From a checkpoint of a small autoregressive pixel model: activation gelu.
Rows from block 2 of a small autoregressive pixel model, named by matrix and row number. Rows with one number belong to one neuron. Each number is 128 + 32 x the weight over its row's rms, rounded and kept within 0 to 255. All counts start at 0.
After each neuron's rows are labels from the 100 images, of 14976, where the neuron reaches its highest value: "top examples" is what is common among them. Only what is clearly more common there than usual is listed. The data: telescope images of galaxies (Galaxy Zoo DECaLS). In brackets: how many of the 100, against the usual share in percent.
# fc1: MLP up (model.blocks.2.mlp.fc1.weight, 640x320), inputs 107-213
# fc2: MLP down (model.blocks.2.mlp.fc2.weight, 320x640, transposed), outputs 107-213

fc1.318 [103 141 114  96 177 135 121 109 156 105 152 157 131 153 120 147 145 123 148 139 170  59 117 127 103 103 116  91 140  96 156 174 118  91 117 115 121 149 120 171 134 155 144 169 140 231 116  79 128 102 169  88  72  99 109  91 160 144 131 140 126 105 123 121  70 109 128 181 154 109 177 104 118 107 144 113 167 146 139 130  91 124 167  77 127  88 112 105  69 181 172 118 158 109 129 168 138 147  99  93 190 148 190 111 137 159 116]
fc2.318 [117 143 137  93 117  83 104 101 127 185  94 153  76 102 117 131 162 140 190 109 108 170 132 130 101 154  92 104 191 150 170  82 133 151 138 152 145 142 207 187 110 125 177  48 153 182 145 142 135 157 143 123  91 164 149 137 178 144 110 131 149 129  63 191 142  73 114 136 115 184  99 119  60  85 115  78 124  53  98  86 165 226 169 140 156 131 100 128 134 110 187 141 124  87  83  86  48 173 113 190  74 173 177 107 146 139 176]
top examples: shape: star or artifact (45 vs 1.3)

fc1.332 [ 81 150 134 107 128  97 152 111 147 115 109 162 129 133 112 112 149 123 111 151 131 114 132 154 136 138 159 126 136 110 124 103 109 143 186  54 115 146 133 144  99 153  60 150 131  87 124 174 112 160 147  55 176 128 140 194  98  92  84 129 145 108 106 182  86 135 149 117 185  66 135 107 137 165 126 129 181 153 119 151 148  99  94 120 171 117 123 104 145 162 153 157  51 118 138 100  95 100 179 192 142 117 114 106 136 157  98]
fc2.332 [171  96 166  83 136 132 148 149 153 157 125  75 119 132 127 161 143 135  98 102 172 134 155 123  80 152 126 184 118 124 117 122 120 171 119 182 171  91  86 107 110 141  95 110 161 131 119  86 101  85  95 135 170  36 135 109 120 141 176  85 159 205 141 139 139  85 135 163  88 160 125 150 154 141 115 154 129 114 128 164  94 138 129 156 128  80 158 117 116 157  94 136 118 136  94 171 108 161 124 188  93 131  80 172 105 116 178]
top examples: shape: featured or disk (65 vs 30.4); edge-on disk: no (54 vs 24.7); spiral arms: yes (39 vs 18.8)

fc1.515 [ 95 128 161 144 113  76 116 158  82 119 104 155 122 145 117 114  32  66 146  83  64  79  93  99  74 113 165  62 118 124 138  94 126  72 155  67 140 151 181 110 143 121  84 103  91  89 133 132 122 142 147 112  70  67  92 145 101 100 121 164 129  64 119 104 125 160  81 101 152 100 137  88  95  99  58 106 119 191  88 157 153  94  81 107 104 111 191 201 123 103 125 142  97 110 117 119 143 134 101 174 140 116 121 129 168  78  79]
fc2.515 [116 201  89 103 175 254 125 117  97 127 138 151 136 141 160 173 127 118 108 132 198 167 133 136 201 117 128 118 110 101  99  78  97 169  79 118 163 164 154 128 103 143 162 163 178 189 163 113  81 123  94 121 162 158 164 104 169 189 110 100 117 124 158 136  70  91 115 143 140 100  82 123 156  93 158 157 140 107 112 155 113  76  86 120 128 128  96 132 168 186 123 151 133 111 137  77  93 124 124  76 138 147  78 102 169 120 132]
top examples: edge-on disk: yes (31 vs 5.2)

fc1.87 [112 128 155 162 133 131 211 125 139 200 135 123 133 123 123 169 144 101 105 120 182 153 115 139 168 114 167 148  68 120 127  94 122  88  66 121  84  76 210  85 110 149  96  75 108 139 128 123 118 109 126 175 127 215 116 123 170 127 119 108 127 143 154 245 167 123 172 142 156  83 115 150 157 137 118  66 197 156 161 146 126 214 124 129 178 102 121 150 147 145  95 136 124 113 114  63 100 134 118 153 106 140 170 175 124 122 116]
fc2.87 [136  87  86 175 123  80 150 155 108  73 102 150 142 151 133  89 170  58  89 123 166 175 145 141 142  87 108  91 140 106 137 106 137 111 129 151 149 129 113 126 173 126 149 109 103 166 134 114 177 154 149 142 136 114 140 173  94 109 114 184 153 111 158 103 184 187 117 167 132  88 147 139 122 163 126  84 120  89 139 108 109 112 115 103 122 176 121 159 117 140 137 110 172 105 132 117 119 103  70 109 122 123 174  85 143 108 172]
top examples: edge-on disk: yes (30 vs 5.2); roundness: cigar-shaped (26 vs 8.1)

fc1.13 [128 155 132 132  88 131 131 157 137 160 164 157 117 178 109  93 144 157 147  95 141 133 165 118 122 179 142 126  50 167 128 173  86 124 170 114 181 146 133 148 124  98  90 152 126 120 158 176 184 108 151 171 132 149 147 125  59 125 122 144 135 142 101 173  97 121  58 119 172 111 144 115 125 110 120 163 134 135 123 174 173 145 137 150 119 128  81 131  96 100 108 139  67 127 129 131 114 128 166 142 145 114 136  87 146 158  73]
fc2.13 [165  64 140 191 126 121  98 167  98 152 134  78 139  88  85 140 144 107 126 127 118  52 123  78  90  86  73  96 158 166  92 122 107 165 130 126 140 176 141 139 155 139 145 123 157 135 167 151 109 159 132 147 117  73 190 106 171 150 143 106 156 102 157 149 183  75 131  87 109 142 123 121 118  50 133 148 179 118 173 117  98 146 176 126 139 188  82  97 118  80 149 136 174 161 134 124 131 108  92 120 127 132 199 124 110  77 162]
top examples: edge-on disk: no (56 vs 24.7); bulge size: moderate (25 vs 6.6)

fc1.460 [137  98  85 114 165 146 123 141  77 157  88 125 156 125  97 106 148  83 167 183 182 140 128 122  85 144 107 142 106 159 145  78 134 117 158 174 154 112 117 134 107 173 138 104 163 137 145 130 100  73 140 111 136 162 142 127  81  95  97  82 137 133  97  82 121 138 125 128 168 158 135 147 137  65  65  79 164 160 105 152  99 159  82 135 179 154 103 102 136 124 129 137 100 130 164 212 185 148  99 108 161 100 122 114 127 148 114]
fc2.460 [176 142 164 126 122  85 127 127 163 115 134  94 126 140 111 100  61 171 140 133 117 126 147 131 137 122 171 115 144 152 152 161 155 107 115 134 149 155  55 149 104 103 190  88  93 147 141 171  98 182  62 136 140 142 108 134 120  94 112 167 159 152 176 120 107 136 111 131  60 101 124  75  98 118 161 114  77 108 154  89 153  93 157 137 193 124 162 130 172 162 125  38 146 172 133 120  89 133 140 145 165 112  95 179 133 174 158]
top examples: spiral arms: yes (43 vs 18.8)

fc1.195 [141 182  89  91  75 167 153 125 156 150 121 119 131 193 127 145 119 113  94 123 131 131 123 153 123 118 112  74  97 156  63 107 187 153 137 146 125 126 170 101 150  96 114 111 127 134 160 194  80 158 128 130 168 125  93 115  92 115  98 139 163 110 134 118 186  67 102 108  89 179  83 108 123  74 110 131 156 127 111  87  98 124 119  67 135 119 151 155  97  92  78 134  87  87 209 124 130 104 119  68 121 119 179 132 129 118 129]
fc2.195 [178  94  85 138 166 123 107 125 124  80 148 141 135 102 163 119  92 200 129 169 125 105 175 115 204 159 108 145 182 120  95 128  86 151  71 130  92 104 145 133 121 128 105 144 117 171 110  90 152 137 163 148  96 101 136 100  63 133 115 164  87 125 158 144 118 183 157 121  88  98 151 100 108 145 131 143 143 120  98 169 191  79 143 103 119 159 149 118 157 152 139 154 200 128  84 104 158 139 150 140 140 114 143 137 131 101 180]
top examples: shape: featured or disk (60 vs 30.4)

fc1.523 [ 93 148 120  90 101 128 128 111 132 146  93 150 126 125 116  40 148 158 207 139 103 168 133 172  93 116  88 156  90 143 103 116 110  88 127 149 134 146  76 149  94 146 119  99 128  83 200 153 132 110  99 132 128 118 164 121 115 131  89  82 130 124 136  92 130 167 152  68  72 117 106 124 186  78  72 101 124 123  39 138 120 115 149 104  60 107 119 121  79 112  99 155 152 130 193 114 115  80 134 169  94 125 144  76 113 142  85]
fc2.523 [178 108 109 109 148 194  50 133 109  95  77 108 160 152  92 179 108 126  99 114 116 129 200 149 121 137  88 112 169 123 131  90  89 141 143 147 178 181 149 127 181 122 118 159 110 138 148 183 114 116 179 202 172  94 136 123 161  89 119 113 106 165 129 110  88 111 134 155 116 132 128 117 129 180 150 127 162  92 148 106 161 123  96 102 164 135 176 128 140 134 187 103 147 175 116  57 124 189 119  95 135 106  89 158 137 137 103]
top examples: shape: featured or disk (65 vs 30.4); edge-on disk: no (56 vs 24.7); spiral arms: yes (50 vs 18.8)

fc1.34 [118 135 104 109 149 144 118 172 121 141  87 121 134 157  91 126 102 101 125 136 124  94 145 131 113 131 145 147 131 185  62 109 116  58 108 117 105 111 160 117 110 133 153 108 146 121 118  79 114  98  95 122 155  94  84 104 145 196  92 143 106 141  85 104 104  98 166  87 129 101 121 154 108 145 110 126  99 111 171 154 151 147  81  89 162  53 115 149 127 229 149 181 143 160  86 153 104 131  86 152  95  81 110  84  94 136 151]
fc2.34 [204 155 113 129 128  87 184  66 157 105 132 127 119 138 136 163 137 137 147 152 117 167 161 132 117 154  99 120 142 110 160 135 191  96 144  80 134 170 125  99  79  91 113 165 135 146 131 122  87 142 104 119 135 158  86 116 132 130 155 152 153 167  71 148 176  92 188 143 194 126 172 129 114 110 120 108 130 133 103  89 139 133 129 141 120  84 174 103  57  98 129  75 108  78 132 126 173 106 111 149 161 134  94 153 112 111 130]
top examples: shape: star or artifact (31 vs 1.3)

fc1.27 [192 120 140  65  88 134 126 153  99 139 151 161  88 117 107 105 156 163 138 116 133 119  94  56 154 168 111 139  55 139 115 118 128 136  96 146 114 134 156 132  99 183 133 158  97  83 111 190 170 150 112 198 123 127 191 158  96 190 165  84 117 149 151 110  88 152 169  77 195  88 182 101 114  79 213  98  83 126 180  88 114 119  99 120 144 173  74 119 150  89 139 129 145 171 152 136 176 117  98 146 136 205 100 100 158 155 111]
fc2.27 [106 171 135 152 113 136 185 162 158 107 127 161 128 134 146 122 158 135 196 131 162 164 146  96 131 152 189 122 136  86  96 140 180 114  80 108 161 131 149 152 163 151 151  81  99 159 108 102 101 164 141  60 125 127  79 129 155 115 128 188 131 182  92 174 135  75 117 159 144 148 142 123 148 132  52 111 164 145  84 121  84  72 209  71 143  81 111  81 163 172 117 148 146 103 110 102 101 141 158 195 125 165 117 154 123 151 114]
top examples: edge-on disk: yes (25 vs 5.2)

fc1.79 [108  69 124 159 125 168  97  78 151 121 144 166 193 125 136 126 122 120 154 105 144 125 110 182  91 162 148  79 134 100  91 121 162 109 139  76 148 145 102 107 127 169 221 140 139 168 113 121  91 137 124 144 183 121 122  87 144  82 127 127  86  81 170 122 155 193 104 180 164  98 154 139 118 120  97 104 155 137 141 146 111  95 108 151 155  66 160 114 117 163 131 168  75 183 137 155 104 122  73 164 169 124  92 166 175 125  88]
fc2.79 [125 131 173  42 140 159  92 170  81 115 133 140  66 117  96 154 107 172  93  61 193 126 136  95 157  85 108 133  98 154  87  87 158 168 133 134 101  53 153 153 164 167 125 106 133 158 123 118  99 135 165 121 123  73 108  99  94 162 112  47 108 107 123 124  90 137 111  90 147  95 131 138  76  75 127 134  98 119 118 136 118 148 149 132 104 166 108 188 137 193 147 110 143  93 131 117 116 109 194 102 110 125 127 119 142 168  99]
top examples: shape: featured or disk (62 vs 30.4); edge-on disk: no (59 vs 24.7); bulge size: moderate (28 vs 6.6)

fc1.353 [139 144 180 125 121 134 106 127  85  82 169 117 140 158 148  90 141 110 148 102 171 114 141 185  93 142 145  61  87 101  96 132 125 147  60  47 131 174  88 118 103 165  92 130 155 122 138 134  98 154 159  94  98 102 133 122 122 149 133 154  74  66 151  72 145 122 131 163  55 124  84 161 127 102 126  58 154  71 137 131 114 156  86 151 145 118  38  52  87  96 143 145  63  51 123 104 133 164 107 131 101 104 155 124 142 154 100]
fc2.353 [ 95 154 104 124 154 127 104 136 107 107 133 192 144 113 117 108  96  28 178  77  70 103 138 124 104 116  84 159 103 148 161  97  80  91 121 187 162 131 153 120 119 119 109  91 145 166 214 104 104  79 126 130  78 122 125 130  74 142 115 160 215 140 103 147 124 162 114  57 166 139 161  90  97 164 122 136 155 111  78 124 143 109 175  42  70  72 101  91 134 150 134 168 100 119 165 131  14 205 111 113 165 147 170 131 149 124 130]
top examples: shape: star or artifact (29 vs 1.3)

fc1.552 [126 114 147 148  96 143  89 127  78 123 176 143 159 126  98 172 160  86 134 153 157 161 110 167 143 112 165  99 116 116 154 136 165 219 126 155  81 145  91 116 106 133 163 183 168 172 109 128 156 157 150 120  48 116 123 107 109 169 131 138  67 135  93 150 160 149 119 102 129 101 107  87 162 142 168 165 184 134  95 127 113 216 134 147 168 129 109 152  97 130 126 151 117 179 170  90 135 116 164 147 100 156 160 126 123  75 132]
fc2.552 [127 131  82 138  38 122  83 118 146 163 139  79  88 104 188  79  89 117 173 131  83 148 111 110  86 154 104  99  94 130 150 135  75 144 110 157 191 159  96 157 188  74  89  77 146 143 193 186  97 138 114 179 155 159 146 157  98 129 200  70 102 126 163 143  98 131 128 105 186 138 143 152  95 120  96 118 129 157 110 177 127 137 181 119  94 129 199 138 172  77 111 104 116 118 172 121  99 106  94 133 158 120  94 136  90  80  96]
top examples: edge-on disk: yes (25 vs 5.2)

fc1.54 [126 159 104 126 145 121  87  78 113 111 136  88 162 170 111 145 143 127 100 164 132 117 130 160 161  95 124 120 121  96 144 124 165 108 135  70 131 143  87 124 127 109  44 130 135 143 140 154 143 116 115 165 161 117 129 119 170 105 138 116 126 124 125 151 143 161  89 107 109 117 182 116 153 152 129 134 142 134 155 166 151 123 159 160  28 161  90 151 138 150 156 142 134 116 180 192 120 122  66 146 183 103 136 150 124 124 112]
fc2.54 [112 111 134 133 106 109  58 126 133  87 144 114 145 126  74 126  95 158 106  81 180  78 147 146 114 112 148 192 117 104 151 120 188  89 119 137 134 124 105  87 184  60 162 155 154 135 110 146  75 166  91 138 152 140 153 100  92  87 173 136 169 159 104 120 151 105 125 145 177 125  70 126 127  96 168  75 204 103 161  89 152 113 123  94 184  70  81 201 141 152 119 113 158 116 125 142 128  71 124 167 121 130 114 162 208 153 149]
top examples: roundness: cigar-shaped (26 vs 8.1)

fc1.611 [ 93 150 138 153 182 103 145 138 164 101 166 111 138 172 120  86  84 109 116 135  90 135 149 103 105 114 124  97  86  97 187 105 177  55 158 125 174 153 179  95  89 144 144 105 143 136  67 144  72 125 172 134  84 116 123  82 124 162 175 147  80 127 103  51  95 127 109 153  80 122 122 134  66 174 136 115 110 154 118 132 139 203 109 124 139  98 162 131 137 193 156 142 110  69 183 123 109 152 111 147 167 138 137 151 199 101 100]
fc2.611 [174 120 144 114 104  86 126 121  77 132 171 111 128 135 164 168  87 143 139 102 177  92 134 161 152 167 100 146 179  94 115 125 138 161 126 110 113 224  78 126 114  75 135 153 103 172 149  89 134 132 123  77 135 137  50 126 178 120 124 124 155 143  81 145 119  59  97 127 139 119 114 135 119 119 131 150 170 152  86 154 171 111 130 126 123 185 143 115 119 157  69  95 128 192  66  80 150 129 171 137 139 100 135  95  53 156  97]
top examples: edge-on disk: no (52 vs 24.7); spiral arms: yes (42 vs 18.8)

fc1.241 [111 175 105 134 138 118 156 101 153 134  79 160 131  78 159 122  35  80 136 115 151 136  97 194 101 187 109 137 115 160 109  60 153  54 148 133 150 165 154 137 125 120 185 159 100  85 110  79  87 144 116 109 124 151 116 127  81 152 179  98  82  79 136 167 135 124 119 202  96  83 108 151 139 119 113 102 141 141 121 115  82 159 154 113 111 127 196 119 113  88 157 108 110 162 152 124 152 134 162 137 114  89 144 112 120  60  98]
fc2.241 [ 48  66 122  99  76 141  61 131 130  98 145  98 119 150 142 129  99 167 101 150 109 121 169 144 216 121 160  87  92 116 143 110  35 185 120 117  94 115 143 176 173 145 194 118 164  96 153 149 187 137 102 122  89 135 132  95 155 169 159 135 170 159 103 128  93 133 122  57 136 124 205  71 113 148 144  99  97 128  90 147 131 102 141 126 157 142 128 171 173 108 116 129 147  87 116 142 154 119 137 164 112 117  56  72 157 166 102]
top examples: shape: featured or disk (61 vs 30.4); edge-on disk: no (56 vs 24.7); spiral arms: yes (46 vs 18.8)

fc1.280 [122 155 165 167 126 136 149 120 167 168  78 144 176 123  47 202 116 153 114 101 130 135  91 132 134 145 147  97 107  81  81 184 117 121 144 173  63  76 123 108 104  93 117 147 122 154 157 132 118 127 152 104 160  69 122  81  81 119 163 111 146  67 147 156 188 106 173  81 130 138 129 127 143 111 107 160 115 146 109  48 148 111 144 188 147 109  98 150 118 142 159  98 160 130 163 122 155 136 143 145 147 116 145 144 121  88 117]
fc2.280 [ 96 156  98 169 137  94 144 125 136 130 117 138 105 185 149 169 166 174 127 135 114  42 201  85 174 167 143 156 136 137  84 134 119  87 146 101 119 101 143  98 159 118  81 111 102 156 149 158 178 125 105 112 141 122 142 109 131  87  51 172 205 128 114 194  83 117 121 127 127 129  92 185 122 123 155 109 123 123 110 138 150 147 146 172 105 117 157 120  98  49 180 132 182 135 176 130 180 150 112 126 147  75 209 138 188 153 124]
top examples: roundness: round (57 vs 20.3)

fc1.212 [ 77  71 124 111 147 123 145 126 122 110 119 146 149 149 162  88 141 171  89  95  92 105 110  82 129 145 117 168 194 167  82 155 146 139 164 109 165 191 181 163 102 151  95 122 133 124  95 111 181  66 201 159 159 128 153 152 133  92 123  73 134 135 119  70 108  85 165 165 165 121 126 134 108 118 174  55 160  80 103 131 173 121 197 157 101 107 114 140 104 160 172 103 150  90 129 140 114 114 131 116 121  73  86  82 154 152  79]
fc2.212 [117  68  72 141 107 152 123 170 144 142  67 140 110 144 122 142 132  88 145 156 168 124  83 102 161 116 120 125 151 156 198 102 178 162  94 142 149 102  94 130 160 170 124 109 138 131 148 114 130 115 131 134 128 139 109 134 149  92 102 121 121  94  80 152 164  93 143 163  83 167 120 168 147 202 116 190 130 155 134 156 153 208 123 163 194 133 157 158 183 128 128 121 100 140 102 149  61 159 157 101 124 125 134 128 107 125 116]
top examples: shape: star or artifact (31 vs 1.3)

fc1.517 [121  99 171  93 163 145 116 109 106  86 180 101  88  73 109 120 102 166 121 156 136 143 103 101 162 123 149  43 162  97 121 113 132 156 131  79  52 132  69 140 152 126 107 175 171 125  93 168  85 128 137  63 137 156  94 161 129 111  89 149  91 109  97 174  93  91 128 146 111 172 159  96 149  97 111 178 140 165 180  88 131  95  81  98  91 129 112 144 161 165 107  58 115  71 155 141  98 115 108 122 130 147 105 167 166 119 142]
fc2.517 [179 183 115 205 100 166 155 111 162 176 115 154 160 142 148 123 150  93 113 122 129 136  92 133  66 157 133 178 103 111 139 197 162  77 174 133 168 198 144  97 102 100 174  95  88 133 133  99 121 128 177 178  94  89 151 165  86 100 151 141  89 140 159  71 177 165 119 108 115 111 129 151 138 162 105  98 142  75  78 148 144 102 108 129 117 167 129 102 143 115 199 167  86 147  88 111 182 126  96 131 151 120 111 115  89 108 100]
top examples: roundness: round (44 vs 20.3)

fc1.541 [ 94 124  78 110 114 179 158 147 100 153 120 144 125 112 101 109 107  90 102 132 166 108 138 131  83 166 169 155  88 164 151  91  95  97 125  99  76 138 150 122 174 186 173 155 103 119 170 147 113 113 136 111 149 156 123 179 106 102 117 144  77 135 148 102 136 171 102 122 175  66 131 140 136  38  74 137 127  79 140  73 140 134  92 121 168 130 173 109 107 114 167  80  93 116  89 152 176  96  98 133 169 103 136 159 144 119 196]
fc2.541 [177 194 182 169 199  77 117 142 155 164 171 172  90 100 170 140 114 106 167 139  63 126 143 161 122 130 140 138 137  74 102 184 161  97 130 168 175 133  77  52 111 100 133 150 140 129 137 120 157 150 140  84 116 136 167 129 123 102 114 114 111  76 125 131 146 124 101 121 169 109 104 139 182 197 144 114 148 124 159 140 144 100  96  95 118  93 161 112 163 188  99 101 105  96 151 112 120 183 124 120 144 117 178  96  67 143 160]
top examples: shape: featured or disk (66 vs 30.4); edge-on disk: no (60 vs 24.7); spiral arms: yes (45 vs 18.8)

fc1.362 [175  98 134  76 147 145  89 118 115  80 150  71 112  98 134 144 168 136 111 111 121  83 123 170 175 154  92 107 156 125  85 125 108 103  78 127 118 143 138  88  95  76 105 101 170  95  93 112 107  99 153 132 146 134 143  81 126 137 126 167 144  73 123 141 138 103 174 163 144 115 124 129 189 156 110  73 137 130 115 166 104 118 109 122 117  90 167  81 103 149 211 157 119 100 120 183 156 120 106 161 148 146 156 149 149 118 173]
fc2.362 [ 62 170 109 133 132 158 217 132 139 166 148 129 129 110 124 135 118 138  70 128 145 153 143 100 112 134 184 159 148 158 181 122 125  70 105  90 150  68 121 130 137 105  77 113  87  97 137 174 144 184  59 178  82 147 128 137 151  96 179 122 102 191 120 166 111 181 144 138 168 134 112 175 126 111 164 119 117 148 150 157 175 123 160 140 112 137 106  86 128  93 111 121 113 144 116 161 137 150 134 168 136 140 135  78 117 127  91]
top examples: shape: star or artifact (29 vs 1.3)

fc1.603 [177 146 142 139 118 135 113 150 176 126  92 105  97 210 112 153 139 155 163 145 162 113 167 182 113 176 135 106 173 113 150 101 160 185 139 162  65 142 166 110 152 134 120  94 152 117 144 141 142 142 133 139  81 186 136 162  48 121 127 166 128 173  44  95 133 129 102 127 150 103 114 169 166  85 144  90 129 165  66 116 125 133 151  95 128 164 190 110  96 128 178 150 112 103  91  83 155  85 129 159 125 148 110  90 108  61  82]
fc2.603 [161 121  88 117 145  71  82 107 115  88 180 121  81 131 109  97  79  86  88 117 161 174 116 144 130  52 158 160 124 149 137 178 103 167 120 117 102  69 156 100 150 100  70 131 176  96 138 117 120 145  66 100 154 138 135 147  75 117 143 153 155 158 148  81 114 142  82 164 159  98 116 102  61 160 151 131 127 154  95 105 123  58 159 108 155 159 113 174  66 170 142  99 128 161 135  93  85 141 201 192  47 177 127 133 145  69 105]
top examples: edge-on disk: yes (30 vs 5.2); roundness: cigar-shaped (29 vs 8.1)

fc1.380 [130 113  82 179 151 138  82 159 120 108 161 181 118 164 167 161 116 110 138 170  82  99 100  92  76 104  62 102 132 104 101 129 113 130 110 122 139  89 131  89 160 114 193 120 180  92 145 118 140 123 106 135 171 164 133 121 136 104  54 160 120 146 158 151 132  94  90 155 120  59 105 133 160 164 131 131 127 108 111 135 146  98 134 154 138  71 129 135  72  89 108  81  96 148 154 172 168 123  75 115 117 122 113 107 186 119 165]
fc2.380 [ 94 160 137 104 139 110 215 121 157 132 117  80 169 160  59  87 155 105 134 151 135 109 172 172 148 169 146 125 117 160 137 154 150 129 173  25 163 172 148 117 106 149 135 196  97 120 151 110 112 115 113 108  29 113 143 155 117 164 164 124 141  98 137  58 154 153  94  99 157  84 129 134  88 149 101 119 138 103 136 133 145 137 121 144 115 148 130 121 147 174 135 159 150  90 143 119 144 142  90  92 116 143 178 147 149 127 134]
top examples: roundness: round (42 vs 20.3)

fc1.279 [139 119 151 138  80 122 101  90 189 111 125 188  99 141 136 136 180 135 144 103 125  77 124 132 111 133  96  96  70  83 126  78  69 162 101 136 183 105 144 145 129 107  79 150 138  74 148 120 132 148 186  53 104 127 195 150 127 128 132 134 140  96 125 141  34 102 135 105 143  65 139 134 112 152 101 127 147 101  89 109 114  90 170 134 108 129 135 115 156  87 187 152 100 186 115 129  64  98 101 152 121 143 159 100 188 127 123]
fc2.279 [113  52 110 114 148 147 161 121  67  81 104 218 144  96 140 105 129 121 137 114 135 127 108 130 151  82 113 118 148  71  96 125  87 116 128 181 119 131 142 102 121 116 138 133 158  91 104 116 131  78 110 160  79 102 151  85 135  93 118 113 197 147 111 154  52  74  91 189 107 114 148 152 118 104 114 119 201 113 183 145 183 129 114 134 194  82 145 132 135 122 122 182 105 160  82 133 125 151 119 113 119  91 145 154 119 158  97]
top examples: shape: featured or disk (81 vs 30.4); edge-on disk: no (79 vs 24.7); bulge size: moderate (43 vs 6.6)

fc1.67 [ 97 132 178 140 154 170  99 116 157 200 132  88 211 160  89 150 105 163 153 131  50 103 136 129 123  98  87 162  74 114  96 133  93 163  79 204 138 167 140 149  96 130 140 117 117 179 132 195 146 209 133 175 161 163 104 166 137 100  75 127 141 147 165 141 132 153 137 133  89 171 107 186 184 125 116 116 138 156 129  80 105 118  68  96 119  64 179 159 150 176 163  67 131 121 128 122  98 132 138 154 108 129 147 107 163 104 142]
fc2.67 [122 174 165 178 194 128 160  96 118 120 157 124  77 121 113 146 125 164 107 121 170 100 170 133 161 113  97 146 120 132 176 194 123 143 108 157 112 126  83 126 169 101  48 114 112 127  85 139 179  71 118 141 120 103 132 110 161 166 158 156 140  90 131 144 133 132 161 108  91 108 145  57  86 146 118 146 137 154 129 151 122 133 165 162 131 179 130 101  63  93 123 103 124  79  79 141 142 163 113  88 165 160 162 120 104 135  94]
top examples: shape: star or artifact (26 vs 1.3)

fc1.558 [218 113 142 114 120  84  75 142 135  82  95 172  85 151 152 118 131  82 104 130 153 143 108 131 147 167 128 220 143  94 124 120 132 187 141  98 108 134 157 149 166 157 166 162  85  86 169 165  90 146 143 135 131 125 102 114  81 137  92  84  83 161  62 139 137 194 114  67 128  94 121 109 182 117  79 112 200 114  90 105 105 139 142  69 108  98 144  89  94 114 135 149 106  57 175 111 121 147 123 150 166 158  80 170  79 131 123]
fc2.558 [139 179 133 129 116 231 170 141 136 108 143 134 137 124 169  85  97 103 168 136 179 146 114 151 161 132 110  85 103 185 104  85 109 175 141 112 106 143 122 145 121  58 127 104 131 118 127 153 163 103 140 137  85 136 101  92 103 135 140 144 101 155 125  92 160  92  93 136  84  67 131 163 103  96 174 144  95  93  75 124 115 135 127 205  98 162 143 117 144 169 116 108  77 177 122  67 125 102  99 131 100 147 118 125 166 180 109]
top examples: roundness: cigar-shaped (32 vs 8.1)

fc1.606 [120  63 113 101 150 128 129  87 129  84 160  76 101 129 135 119 115  83 121 110 169  86 131 157 140 128  94 166 100 126  70  85 108 144  90 140 174 117 123  76 208 164 154  93 168  77 120 118 118 134 142  46 101 158 164  97 195 165 183 182 197  65  90 105  73 116 109 155 125 141 129 117  91  97 124 197 183 141 142  79 126 137  57  77 141  73 159 149 118 132 176 135 156  91 140 211 196 103 112 135 124 127 104 107 134 146  70]
fc2.606 [134 114 131 213 123  90 138 110 161 107 152 108 136 106 180 149  71 110 146 151 123 163 131 150 170 133 177 128 152 127 104  62 165 143 128 158 115  85 113 149 158  99 130 144 119 111 165 105 104 117  84 175 125 160 152 112 123  80  63 137 115 126 140 112 103 100  98 188 101  57 150 110 100 109  77 149 158 119  91  95  81 145 166 109  48  95  99  58 118 165  75 106 111 133 102 127  45  90 105 132  52 190 128 122  91  95 149]
top examples: edge-on disk: no (53 vs 24.7); bar: no (30 vs 12.9)